config.toml
model = "self-supervised audio encoder (BEST-RQ)"
dataset = "synthesized solo parts of chorales (CocoChorales)"
train_examples = 39062
n_mels = 64
hop_length = 160
input = "log_mel"
win_length = 400
codebook_size = 1024
mask_prob = 0.08
arch = "tdnn"
norm = "batchnorm"
hidden_act = "elu"
channel_attention = "eca"
depths = [10]
kernel_size = 3
stem = "single"
widths = [256]
init = "torch_default"
optimizer = "soap"
beta2 = 0.99
learning_rate = 0.0024
beta1 = 0.9
shampoo_beta = 0.95
eps = 1e-08
precondition_frequency = 50
max_precond_dim = 1536
merge_dims = false
one_sided = false
adamw_lr_other_params = 0.003
max_grad_norm = 5.0
max_steps = 15700
batch_size = 256
epochs = 102.9
lr_schedule = "cosine"
final_lr_fraction = 0.1
warmup_steps = 780
weight_decay = 0.1
adamw_weight_decay_other_params = 0
Rows from block 6 of a small self-supervised audio encoder (BEST-RQ), named by matrix and row number. Each number is 500 + 25 x the weight over its row's rms, rounded and kept within 0 to 999. All counts start at 0. Numbers have three digits each.
After each channel's rows are labels from the 100 clips, of 14848, where the channel reaches its highest value: "lies over" is the class under the peak. Only what is clearly more common there than usual is listed. The data: synthesized solo parts of chorales (CocoChorales). In brackets: how many of the 100.
# conv: width-3 conv (model.blocks.6.conv.weight, 256x256x3, each kernel summed), inputs 128-255

conv.201:544503490510500504502525457512493496498483509498514530493512518508523468496485487455490452481469481497535532464473505454489536503529519517487482475533548495505444467481489469532472489521495490496457510514524469491493491496562451504487526499490496488529498464528520535467457480517517527479527509473520522487496494486506498531442481509515482525502490520482534513512484543472490504469502
lies over: E4 (37)

conv.63:527534498493485526516461491551602483510553513487489477517452460508425462503472439469485492500479542495491541533520514511502487480557444468480484515456494499529526514503556521483525479523490476505507503531506455522519500515510518478522538480520516506513478471520477494512448495486463449500530460487501512479511510537469479459522519503491464499521489491502472522525518508474501508536513
lies over: F4 (26)

conv.120:509507476518431444502492486462484505525530487499515496499497502550514503533526502508480525504487444460499526530483495502521480495525518511481475440492475502532490467464497514502504531499490452472471490516495485523513498436514483499496501469513512465572429467464533508473515556531503511484530527514508486468529477488474503504510482473505486484494485482532495457497450505484495475465464
lies over: G#4 (43); G5 (39)

conv.158:520548552557545504518463504487552475474499539508495531522491458508469480507513490510525462494489499500486500465497474474524530504529482512516500552482496489472513476510528529503540519499494479502514478514492516486512496528554482501514510456481457517498473489523479465501479519503544496516501503498550508472525509494484509484509487499471504500501515478494475447504482553478455457488499
lies over: F4 (60)

conv.212:486444484479502547508500486475495475487476490497522524486446450517469533483493467535538522534490488504493459493499511481484498495451499505513561470517522458478523510453535493515503521484526486518513512512480470462495487450497504556496483498466497501529468504509485509489443457489514503473486495480488538514501514501511533515505479516497504472503521448494462469503518481484534517466461
lies over: E4 (41)

conv.19:512524536525489497487541499547494474473434501509530492494512475498501499514491520481542475505493537499475539521512454509460486446501485523485463488475515482462505514555511528483478479479530502470558502514509482497517508485510521499453482479485527508510458493491504481460529437493473461548448492476472483528491498485516508515470472512520514499501491532502510519487517508509544520487472
lies over: D#5 (28)

conv.102:463505533534431476521489583510500479517502493531467478500527541495509516543551519540522479498528498522514522521486494495499495529519537534562489492549555501487497486486479529517517449497487568535487504495540544503493500452556565496519527469533496507457485519463505485478475564491520480487488500505491503481498481488505501518476452512510500503521519494484509514473511527496520506517480
lies over: silence (60)

conv.235:511518464439430474530505566502558501468499477506489485499512509506527477482512487502498519498487523521505520534511504511487519483499480548486473508502492501501475481507449496491503509484499516434529511507470498497501500460467526522455498504450550499514505491424513490492519487490508491479522534478507529494554514477470464528486497443495469496496494535497512498488518518544513512537462
lies over: D#5 (55); G#4 (31)

conv.47:474496433514516493542499467464533496513493510506536487525507471487520467473507504523497530451517484488490491514498527503481513484466475483507493471488501484463482547457474493512519540523527487513526518533506455513524458458505521515448514483488528481529470499480526503517498514511509476508537527511524509509556515504474462494462482501501504525484497550498497451495380489503514495516487
lies over: G#4 (33); C4 (28)

conv.210:475472495501521523479489466520482507534502495500516487527476500482547497486524490493467503495472508512479452530533445514499453532495507458472546488501537478479506486525464494513472504510509480510510493522487456558519491461509500526512534476524467517481457499480529489523463493474486518478500470516486519496525512516470529483493485489497482506517496465522475515461520520521553517475532
lies over: A#4 (36)

conv.196:527504451462508472478536483496521476542494502492515491529470513470487520492509515541510489498487480470531521454497517489495503497529474482474466470478482488451487463479496522498485500525519521475473490494514513508501527515531489510507473485536529525512467514530481519493524508475492490510485486509503495484475491513526529497512547468541492498558502532490562524523470516493485501454557
lies over: D5 (25)

conv.137:476519396500486438507508497501440492532510499518540513511529475500438496494505521503548485500501539537502481533496519476462526504506524461538502508492497432498530469509502469513474531469516499456484492478458499469503490453514509490502479469497499489474496520501500489475536512504500536499520477517522517470531499512516521492485490505507479496502490482501465530440478474513477538490476
lies over: D5 (43); C4 (25)

conv.45:524490512495529514473497480530515527554487512520524524475476518508490493507512482466476483427483474478483497542499528507494471507514515472461502527507540519506455499496510500518463448515492475505487505515470514476492502493490503497463500476539525480500542475492505488492517502492511513462482518528504517480516473440491526490435494497468547499539482537550504453481497490511469499493498
lies over: A#4 (33)

conv.150:486496497512491485510490494477496497501496463485483450453528523520501463499497461486532510495494466503507468515511502500564480508508477521458538466548519499503508476529508466504544531479495504448490523495505478472510512435460502481514458483497496497495484505512479515465488508541532511456470491504455470492480511501465531514490493494482470475481485465506505531482483532490531504474527
lies over: F4 (35); D#4 (30)

conv.14:479484495516495506504517486473519518498474510509461470482520543468452489501525491507477465532514480507479514527514476529443526533500501542476495471519506484456503503521537498461491518493560506529469532506467484486529469444497538541509469555491486518540521514503490491494513492455484508493472474512502501510498502459510503527504488496491519547503499510452459548489518466490505476495504
lies over: F4 (39)

conv.198:482481431488480495510527529467458513532534512481512483472486495484528497506523485520486496473480517484506512540546508499471469505484488510506463510468480477532506495475488486497474519495502511428504497520524534514486497452532517527475512460464497503500493553457466486479510503501476492491505492524515508485475477452459484480482487499494539534483516471493541499495454499468488517528512
lies over: G#4 (58)

conv.245:507485447506495454498490500510483510530470491470506500500512503503483490536476458518458467462464513517502479474506507515528505491459513455499505534488509483464502520466508503499535532504519473505460492503456521532545487500485519512469530489505525474490467487410507524463543465464521523506428472516495480510489521426509509520520488496491503485514491485508448499493497491517519490475523
lies over: A4 (48); D5 (37)

conv.234:495501481519478483488478478474526504522480510475465479493457502472507466509515512521429495504493549548490502479486493478520498488483477511496498501507496535492492476514538496563536455484474474486506455491500517508504535468519522463536486454489448532536516475508500499457507520463480467414496479483468469436466453451507494515492528494491510511487483518522487488452467454493523481521513
lies over: A4 (35); F#4 (31)

conv.191:530510527453508504461475515485506523525468498501487535489476523471512518509492506477434505443493494500486485463485495509485501511511515506548499497497490510505450504514504444493526486488461528469480471494332511504497490618475501498496459534532506504545497485459482472493486476521481498478507493491464473498505480503480501514483513482481503504503456462513496494518503501499472496492486
lies over: D#5 (41); D5 (27)

conv.216:537455501478496500507515501455471521505498528521489431498482492471527482525521540530519519487541483497519452499510490523524491500520509501496471467501485502501518524486527527503474492507460503452531492487523492500529476431491527538482463490485476470505505497515479486496505482476502488526462518506502485468480520497511464525491478527527517523479512543451502501461477482474534482463520
lies over: A4 (90)

conv.182:457513423545512465519498490496542479458505501485495499520487511499519477498511517499493496534479468483495511544468498529497523504487493514492495494498529510480498528491506477507477496517485496506505465442479454495475462461507499473491544438505502459505524512492448464467523441502516513476484520526542514476541473533495498518507513538492450454501512557521471526512499467509490496518485
lies over: E4 (47); B3 (45)

conv.70:473476486538440500486511492482464514509462490525502519525525492543500510436479471510536528502527523500494510498451486509502504535524480544535463482515472481480502501524469518519487534491418494478493496543491451480447488493505494496481541541520505493487531522522536459504493531507525524517438510492501527471511520525503457509501509546522510497482492481480493524469518499511514529509493
lies over: C#4 (27)

conv.244:549431466515521563516470518507505506495486518525555499456496488447508526510493466519492511496461524474517508494505450482466478514461494437436494506494488508540461501515499489522505486479505561453497489502474513532491448458508515555508505473473470518493534522496519487506505486499524542541469498498549508492513524504510499477465540461480475531475492463477524507457519484516493509479497
lies over: D#5 (31); D5 (25)

conv.24:498543485499475526455524497529501486464529534499486481510489512521489535493492486488531502501501493510462478483476509474474525468506533481495507478490489474463509473477508483491522521495485459487519501511515470506484537493519492503496456483475507517486497487491477510524472529477478506511494536539489516460439501526512490464482523532518441511470514523506487498465489525534490552470483
lies over: C#4 (26)

conv.61:470520460489451454519508524477485484480509502508516482522465465487565529525524447477505490475509529506483502481512496503498493541421479529498524504479457475504550505524525507536477488537424487519505527479476525508505465466500514517510533465489530476503459444500508513478540551478463515467469483528519503493497506483433479500483481503521455470491501484455527511489528499536477544500497
lies over: silence (29)

conv.85:538484481464452483484496497540468507535454506466501473479511476530478486516521489505511508465485492488496529447483520502472516531488458482487501511511481494471526511504511470461529472461489487515437516508542515476475517502567522452499523518477502510496499486506457490535515544466523530436469519513529467502499473467482518538506516469473497505525482509509509516492504468478556519500500
lies over: C#4 (61)

conv.175:504487493533486485513511509482543521581493504504483481487493459545542535449504528545548514461530540491493498486456504497508505480460523487464501530516472482529512537517463458506488513510480524447472501510519548538485491470523546487484496482508518531542490492485515520477543476507449476494515496485527491512457495542498486524481512502502505486555486478459542482496503508479485509477470
lies over: C#4 (36)

conv.32:518454469489478527509497466501559478502470554490466482503484505525501500493498525500555462497503489475490480518485489509521484506501442474539511518528503516571487526494496510472534502482486519469453519515475485510503501486521519505508477444474560526499499496473490443437493535528520462470471474495448464492503533502479511477498485509510504544522491516520525488498511469491499538513500
lies over: F4 (30)

conv.41:506495514439466475510478448484528501460479500502488477520508481443502496466518527511514461489461528516506505514460507490484486515526472524477514484458488495547534515490502504505503508493544494519487488530582516516495469484539462494505490480522503506489491524501529488555482508478498510538540522493500467492504510521536522484546510515463507465499481487485462534501540487524495498490504
lies over: D#5 (25)

conv.4:496518460533499481504522586474464512530495510507510543476490515512513475472504488488518480510538483512462468485452520507516469500484494456502480512509481492495515447529562486497516468518474460496486460485455512499492475448514548513497512501499490520495511467475442526446507436498496478495466514496512523529507499472485499480454510474535516469485482520533477491481500491489517471522456
lies over: silence (96)

conv.119:463445521495497494493487488481476518536466480495530455487511477459503511499483549487464511478476504498484489482495440540496500503477512472523534495496489499466521490524511510484463518516465450485459531489490493526452501419493509498479483474462488476513482529489475575465485496485491514501470434523470508508491456517516457502477532479519488505451486531500488480486472496501483542497509
lies over: A4 (46)

conv.202:488481469509480483494508459494494510490509499516524521521484545504523425504533494490528479500497512484532465492498514500549470508549521463503488498540521474467475472513480515514474480497447524511536481542530464462483537444499510475523518466497482466498530497469511511495467488508483477522460516540520498505522500495507490461543484516536488504501502498504529520485499507545532520436528
lies over: C#4 (53); C5 (28)

conv.12:545485489502491531465507526475510457538501444537475468486503494498505533513508483463541480489501510502503464484487505481472503513517507484445493490514530528515511488500484493523464484464555462451526464519496576512509506452499525505476508479575507482470493479503521521517519529540529500489526485512516493504506494481516566508511457517541499475491482513489484536505513488497503533491459
lies over: D#5 (47)

conv.134:517499479570512494504505538518482525535545494522456494511490538519507497510463542533518475525498543498536464489442498472529513507522485455512474494491436484505533477507545504527522530500499495498518474527526524525509483501521516510458503459508521491565495484488510484506501536496521543501474491496492488505536522528527505458444545503486524477544523488480482482493501520486509564521468
lies over: C#4 (42)

conv.247:468449485518478556542503518454474519496503476463497513488530475443472486506529546513455510451543515443488457505504521459479469494476494488480485509513429502464508497508528489511506503495516482525498531489488475476504490429523473505471472499521496517526523478500538509491496500505494485477497489540523514518503534549497502485504520535503476486488497507513495497490475519482485510519499
lies over: A#4 (84)

conv.37:539523454483514524461504478533502486554498528500505528478503514492529542524452510530538518515462502511509490513487519484517540508512509492509435502523502517530492511488477521515509542482512460534474512514493468484530484527477526503517475500512513501480465519488488466450494515516496512527499429499486479516452486499528503505552491529507502471497507504498462465509518506499509475506491
lies over: C#4 (26)

conv.181:502525479460514545491540578445526483496517483487508509491471479460452490525558504478484495525484475546480469524527480544512489490478512474476507527507529511543508547519495499514436490475488437477485494506439495532457501455468512516501487500522457513507562463493505506522462458539517485526499487479449490552453438550497502496496497517530491481483461512491506509457489494463540489498480
lies over: silence (52); F#5 (34)