From a checkpoint of a small self-supervised audio encoder (BEST-RQ).
Model: 1.66M parameters, log mel input, arch tdnn, norm batchnorm, activation elu, depths [10], widths [256].
Training: 15700 steps, batches of 256.
Data: trained on synthesized solo parts of chorales (CocoChorales), 39062 training examples.
Rows from block 4 of a small self-supervised audio encoder (BEST-RQ), named by matrix and row number. Each number is 200 + 20 x the weight over its row's rms, rounded and kept within 0 to 999. All counts start at 0.
After each channel's rows are labels from the 100 clips, of 14848, where the channel reaches its highest value: "peak on" is the class under the peak; "responds to" is what is common among them. Only what is clearly more common there than usual is listed. The data: synthesized solo parts of chorales (CocoChorales).
# conv: width-3 conv, dilation 3 (model.blocks.4.conv.weight, 256x256x3, each kernel summed), inputs 0-255

conv.192,182,247,218,199,210,224,186,143,224,192,211,197,232,207,205,203,227,206,194,212,190,160,228,178,179,197,204,198,199,241,180,188,198,214,166,175,157,188,155,196,202,234,199,211,183,236,202,219,199,207,183,213,168,190,185,224,223,220,227,206,212,218,233,162,231,173,185,223,215,219,200,196,189,173,209,189,194,193,220,179,225,227,190,185,208,212,217,223,206,175,230,209,188,198,212,201,225,218,195,181,244,181,210,168,180,198,200,176,174,188,210,196,212,207,215,228,195,172,216,199,175,176,176,201,189,167,204,223,252,212,195,193,212,167,161,207,212,195,176,220,190,217,187,179,204,214,201,201,209,172,238,194,197,213,171,213,219,203,188,186,196,210,168,173,216,225,212,189,177,185,211,201,184,205,185,210,175,187,208,173,210,199,213,210,167,194,170,161,180,205,179,189,211,195,187,215,189,220,209,177,205,160,215,181,232,221,248,213,217,170,197,222,192,203,193,222,194,199,197,175,204,207,190,188,213,188,178,212,210,208,185,169,195,199,196,189,220,200,190,186,219,224,212,184,192,192,159,217,164,237,206,197,234,166,217,243
peak on: F4
responds to: note G4; clarinet; note F4; note G5

conv.167,225,183,222,196,196,208,192,194,226,192,159,191,230,224,201,217,233,202,208,203,199,198,198,212,166,216,197,197,200,234,185,205,210,215,238,183,209,234,197,212,205,225,210,211,188,203,177,234,200,195,183,192,208,226,184,203,250,196,186,212,207,187,204,167,207,192,187,192,195,169,195,202,243,213,185,204,197,159,214,173,173,188,228,222,177,184,216,180,224,214,214,216,184,194,225,199,193,243,199,210,193,219,235,191,151,211,212,167,189,178,214,219,224,209,201,200,201,231,177,207,175,202,226,162,170,181,214,209,226,191,203,213,175,197,168,180,189,217,208,203,201,248,198,180,183,198,162,207,184,190,194,207,226,209,197,194,223,183,181,222,179,184,190,201,226,254,195,197,194,202,199,213,237,199,209,176,203,189,188,222,198,161,204,210,185,199,201,158,226,209,174,214,219,208,213,223,188,160,203,216,193,224,220,190,237,196,159,231,210,208,206,229,217,156,177,136,197,202,219,216,163,197,191,201,208,162,216,170,221,196,191,172,201,249,194,196,170,210,193,197,201,220,221,177,194,212,183,204,183,181,189,212,214,178,202,173
peak on: G#4
responds to: note G#4; clarinet; note F#4; note D#4

conv.172,185,244,148,199,191,210,208,164,195,197,229,211,175,189,187,208,230,212,213,215,214,178,203,216,202,175,163,191,193,227,178,192,179,200,169,197,212,185,241,163,209,223,189,221,181,208,181,209,180,211,209,172,203,196,181,204,177,174,221,192,199,178,201,162,206,165,218,196,149,211,182,197,189,188,187,194,193,209,197,210,188,198,206,203,197,237,198,205,210,182,222,184,187,216,248,195,191,232,221,217,199,151,259,197,176,171,172,204,236,182,188,145,208,202,193,201,220,207,215,201,180,182,172,189,209,183,231,198,186,222,200,190,238,192,217,198,203,199,218,182,155,201,203,205,187,203,201,174,203,234,222,216,186,180,226,196,212,203,196,185,178,184,162,233,231,170,186,136,160,191,167,217,177,220,208,181,219,185,251,212,194,207,193,217,173,208,180,202,205,218,193,217,181,187,195,207,190,187,227,174,212,192,186,223,222,220,183,190,216,224,218,209,186,192,167,175,218,199,211,202,202,197,187,188,223,186,204,177,168,226,185,193,203,186,181,180,195,176,183,206,167,178,191,184,178,208,195,220,195,199,211,202,201,195,176,192
peak on: F4
responds to: clarinet; note F4; note D#4

conv.29,219,218,177,160,207,209,244,202,201,199,234,174,225,187,230,213,193,194,190,189,189,206,192,206,189,166,209,209,211,184,185,224,205,191,203,231,194,205,184,138,218,194,170,210,223,195,226,183,198,207,226,187,244,179,192,212,201,207,189,159,230,190,194,188,187,194,172,191,208,209,207,205,187,213,208,194,248,200,209,199,232,188,225,212,206,168,220,194,193,190,222,154,216,193,217,181,157,199,203,197,181,215,237,212,166,193,213,187,217,171,219,204,199,175,228,173,231,170,187,207,195,177,185,196,205,215,205,184,220,220,189,229,203,167,249,151,210,207,195,199,197,247,205,214,192,205,188,192,211,228,189,198,196,208,173,174,205,184,217,192,191,213,184,217,188,184,237,188,228,207,179,177,221,207,187,182,211,202,229,237,233,214,191,208,196,196,233,199,216,208,185,225,218,228,185,183,193,201,212,208,200,194,231,231,218,195,190,170,196,202,220,216,197,187,233,204,190,188,234,211,140,226,191,219,222,208,211,194,207,156,200,182,214,173,161,189,241,213,189,184,203,232,236,218,217,196,177,168,177,190,206,199,216,203,211,181
peak on: G#4
responds to: note G#4; violin; note F#4

conv.75,213,194,205,169,170,210,212,220,210,203,210,189,194,214,191,191,171,215,235,176,234,184,204,190,207,197,188,183,237,190,205,197,180,188,224,237,232,214,196,202,212,195,202,204,169,203,177,224,211,202,196,219,194,177,198,203,221,200,189,210,217,215,217,206,201,219,211,185,218,194,201,203,206,211,215,169,185,206,187,214,203,212,151,251,164,204,221,195,212,208,189,213,160,201,226,178,187,219,192,208,202,212,198,226,224,224,231,219,208,241,194,198,179,197,183,187,218,195,213,224,212,207,193,156,209,216,230,185,213,202,228,202,197,201,178,212,158,167,202,189,214,214,219,191,173,182,221,214,206,233,221,184,224,172,198,212,181,198,154,221,199,209,193,190,219,163,239,140,218,236,199,253,225,203,228,194,171,188,208,153,203,223,197,194,191,238,210,201,207,224,201,185,207,196,197,194,206,210,214,196,220,223,211,161,183,196,210,228,221,211,195,228,230,189,215,202,245,210,180,177,188,212,213,232,191,187,186,195,176,198,200,240,217,175,211,235,177,176,210,172,162,192,229,183,165,229,171,226,205,177,183,169,208,183,209,196
peak on: G#4
responds to: note G#4; note A#4

conv.48,217,231,182,196,178,188,192,206,206,189,214,169,239,222,196,206,220,189,230,189,176,179,216,212,165,197,190,182,188,248,184,232,192,197,206,214,199,219,208,187,210,195,234,197,223,214,214,197,205,227,214,195,187,196,191,218,242,194,182,199,196,206,194,173,206,244,195,198,173,181,204,203,202,213,214,197,192,181,196,229,179,174,165,220,221,180,198,210,198,210,194,164,178,190,191,194,156,177,206,201,221,227,176,237,188,203,170,217,190,206,194,183,197,215,184,175,194,242,182,232,198,166,218,190,226,212,222,200,180,237,157,212,231,190,190,219,188,223,205,210,137,205,188,213,242,191,174,185,221,178,220,240,179,209,225,186,142,220,205,197,192,209,214,245,174,219,182,200,217,227,173,199,198,168,173,230,201,184,236,187,194,202,201,186,210,193,166,177,201,219,183,186,208,224,217,186,195,193,177,198,181,213,212,185,175,190,211,199,188,195,225,188,188,176,167,218,150,220,208,200,193,180,216,209,200,197,221,172,211,179,175,209,209,185,215,198,204,187,191,192,160,189,169,192,239,171,236,215,178,194,185,193,192,198,183,212
peak on: F4; F5
responds to: note F4; clarinet; note F5

conv.11,231,199,222,197,208,188,251,184,174,182,201,202,193,182,187,167,224,208,205,164,189,170,169,232,199,216,178,208,186,207,189,180,228,193,244,264,197,202,168,210,167,208,230,201,191,236,198,191,215,201,241,205,188,177,215,149,220,195,209,199,195,223,222,175,203,232,193,209,168,157,203,213,198,214,195,200,220,207,199,204,234,208,226,183,183,210,188,216,190,201,183,189,188,212,219,208,196,191,208,189,213,243,236,185,190,191,199,203,186,188,196,191,180,214,144,192,206,216,165,210,213,216,189,218,208,182,218,181,212,232,186,218,193,202,223,168,223,194,211,183,156,186,183,191,175,188,229,225,158,181,199,182,196,195,211,208,186,190,155,204,197,215,210,226,213,207,214,188,227,211,195,208,205,203,199,200,200,224,233,200,224,231,207,197,206,189,213,213,221,217,185,197,208,197,207,192,189,189,191,208,160,199,237,200,236,172,160,195,188,179,204,227,226,181,193,200,158,238,215,210,210,194,182,221,183,179,193,193,238,206,221,232,205,205,212,196,221,220,196,222,173,227,203,224,206,201,229,191,186,162,179,161,199,173,186,178
peak on: F4
responds to: clarinet; note F4

conv.41,217,232,193,168,203,186,176,225,201,212,205,214,254,232,210,204,209,210,180,195,185,218,184,194,197,197,192,188,214,213,213,182,203,201,190,197,184,215,190,187,212,198,238,194,203,217,189,229,220,169,170,243,193,164,186,191,204,209,192,177,195,186,197,162,189,196,229,185,211,176,197,195,163,208,211,226,241,211,229,187,183,197,218,229,167,190,202,226,172,211,198,214,213,214,219,177,219,222,167,188,186,225,211,210,181,184,199,157,207,195,208,214,176,204,208,196,189,204,160,216,166,198,209,193,169,205,192,215,178,207,236,214,206,166,182,229,180,186,255,179,196,213,222,182,190,181,187,196,177,219,188,208,220,199,197,220,208,192,185,184,196,221,170,211,182,197,208,183,242,199,183,202,230,225,186,177,219,208,248,190,244,205,236,172,202,216,206,182,206,227,215,176,185,177,201,243,186,161,207,191,208,209,222,224,193,233,218,161,209,206,202,202,226,196,202,182,198,227,178,185,224,178,185,196,179,194,209,192,213,236,188,208,216,215,215,167,168,215,178,225,187,194,218,174,167,243,186,223,206,197,219,244,163,221,192,212
peak on: G#4
responds to: viola; note G#4

conv.164,190,226,151,228,197,225,200,187,193,192,204,144,191,213,229,196,197,209,194,217,208,211,176,184,178,181,226,188,217,213,221,228,199,193,203,182,203,188,183,259,220,202,198,214,205,194,211,228,203,214,181,212,188,179,208,186,200,204,195,175,197,194,206,204,203,221,174,235,185,201,216,213,142,196,193,195,206,183,197,218,194,211,192,212,189,223,198,196,172,233,170,153,244,155,179,192,176,204,214,205,210,188,202,177,180,193,227,195,176,200,239,210,236,209,198,212,217,191,212,242,218,223,193,186,196,202,178,148,219,243,231,203,201,197,209,245,202,200,176,186,199,244,209,168,192,188,234,187,204,180,198,198,215,169,215,227,225,197,199,196,163,197,197,197,221,219,190,184,200,208,206,203,200,218,210,169,233,160,163,185,159,214,194,208,170,196,188,219,183,203,179,219,177,175,201,231,191,202,213,224,233,203,202,190,217,205,230,207,208,183,185,208,181,187,156,193,213,212,226,243,180,236,187,206,206,197,228,234,203,201,207,209,210,190,210,200,164,188,221,170,213,199,228,210,160,219,196,208,188,212,212,191,189,205,184,222
peak on: G#4
responds to: violin; note G#4; note F#4; instrument: viola

conv.36,195,197,210,181,192,211,218,202,137,198,188,237,204,196,201,214,172,212,239,181,206,203,192,202,199,176,188,217,176,223,192,194,190,188,204,198,142,205,213,168,203,207,213,188,168,234,186,245,174,200,196,218,183,191,191,186,239,185,218,181,188,188,194,205,168,223,206,181,171,186,204,178,226,179,211,204,169,194,176,191,167,189,182,209,217,233,209,200,209,195,199,166,202,186,218,195,216,222,192,214,186,247,169,184,254,194,198,194,160,190,219,194,202,182,171,208,212,193,228,221,196,202,243,210,178,199,187,216,229,185,204,206,212,235,196,206,197,182,205,203,206,192,176,187,180,187,173,200,185,196,186,210,204,191,191,219,209,204,190,187,176,150,236,198,167,225,200,224,207,177,175,177,202,232,206,202,191,207,231,235,220,204,200,204,203,225,195,237,195,191,177,210,207,252,203,218,233,157,199,201,207,180,188,245,187,157,184,206,179,248,222,178,257,232,216,202,189,216,197,207,182,204,189,207,207,184,208,186,190,182,201,221,191,171,187,231,223,192,202,219,227,235,197,210,192,184,173,218,196,201,203,216,187,188,203,195
peak on: F4
responds to: note F4; trombone; note G4; note D#4

conv.150,220,227,174,199,210,208,228,190,226,189,223,208,196,205,209,163,230,182,177,197,201,166,202,188,185,200,226,205,222,228,194,192,214,184,185,149,245,182,196,168,204,169,163,225,217,228,200,200,192,221,200,196,236,170,205,202,157,196,219,201,202,164,205,224,203,188,170,217,181,201,204,182,191,191,191,209,190,211,209,195,200,190,231,185,186,203,210,223,153,214,237,211,178,190,216,233,194,228,212,182,170,178,232,239,176,219,197,175,219,197,197,192,192,218,209,211,217,201,197,216,169,192,197,205,196,206,187,217,193,220,165,209,206,227,181,186,200,201,178,214,187,206,205,206,213,203,196,140,175,220,217,181,208,212,175,205,172,226,215,190,183,193,162,214,165,189,204,184,208,154,222,185,175,205,211,206,180,204,218,171,192,213,226,244,197,170,173,190,197,223,171,202,185,184,215,173,205,206,184,184,167,211,200,200,207,200,190,237,211,191,208,199,228,195,187,181,205,204,198,184,241,174,180,235,203,190,226,177,182,179,183,258,212,204,164,191,237,244,196,186,221,200,201,214,207,181,185,237,197,188,217,215,187,230,205,180
peak on: F4; E4
responds to: clarinet; note F4; note D#4; note E4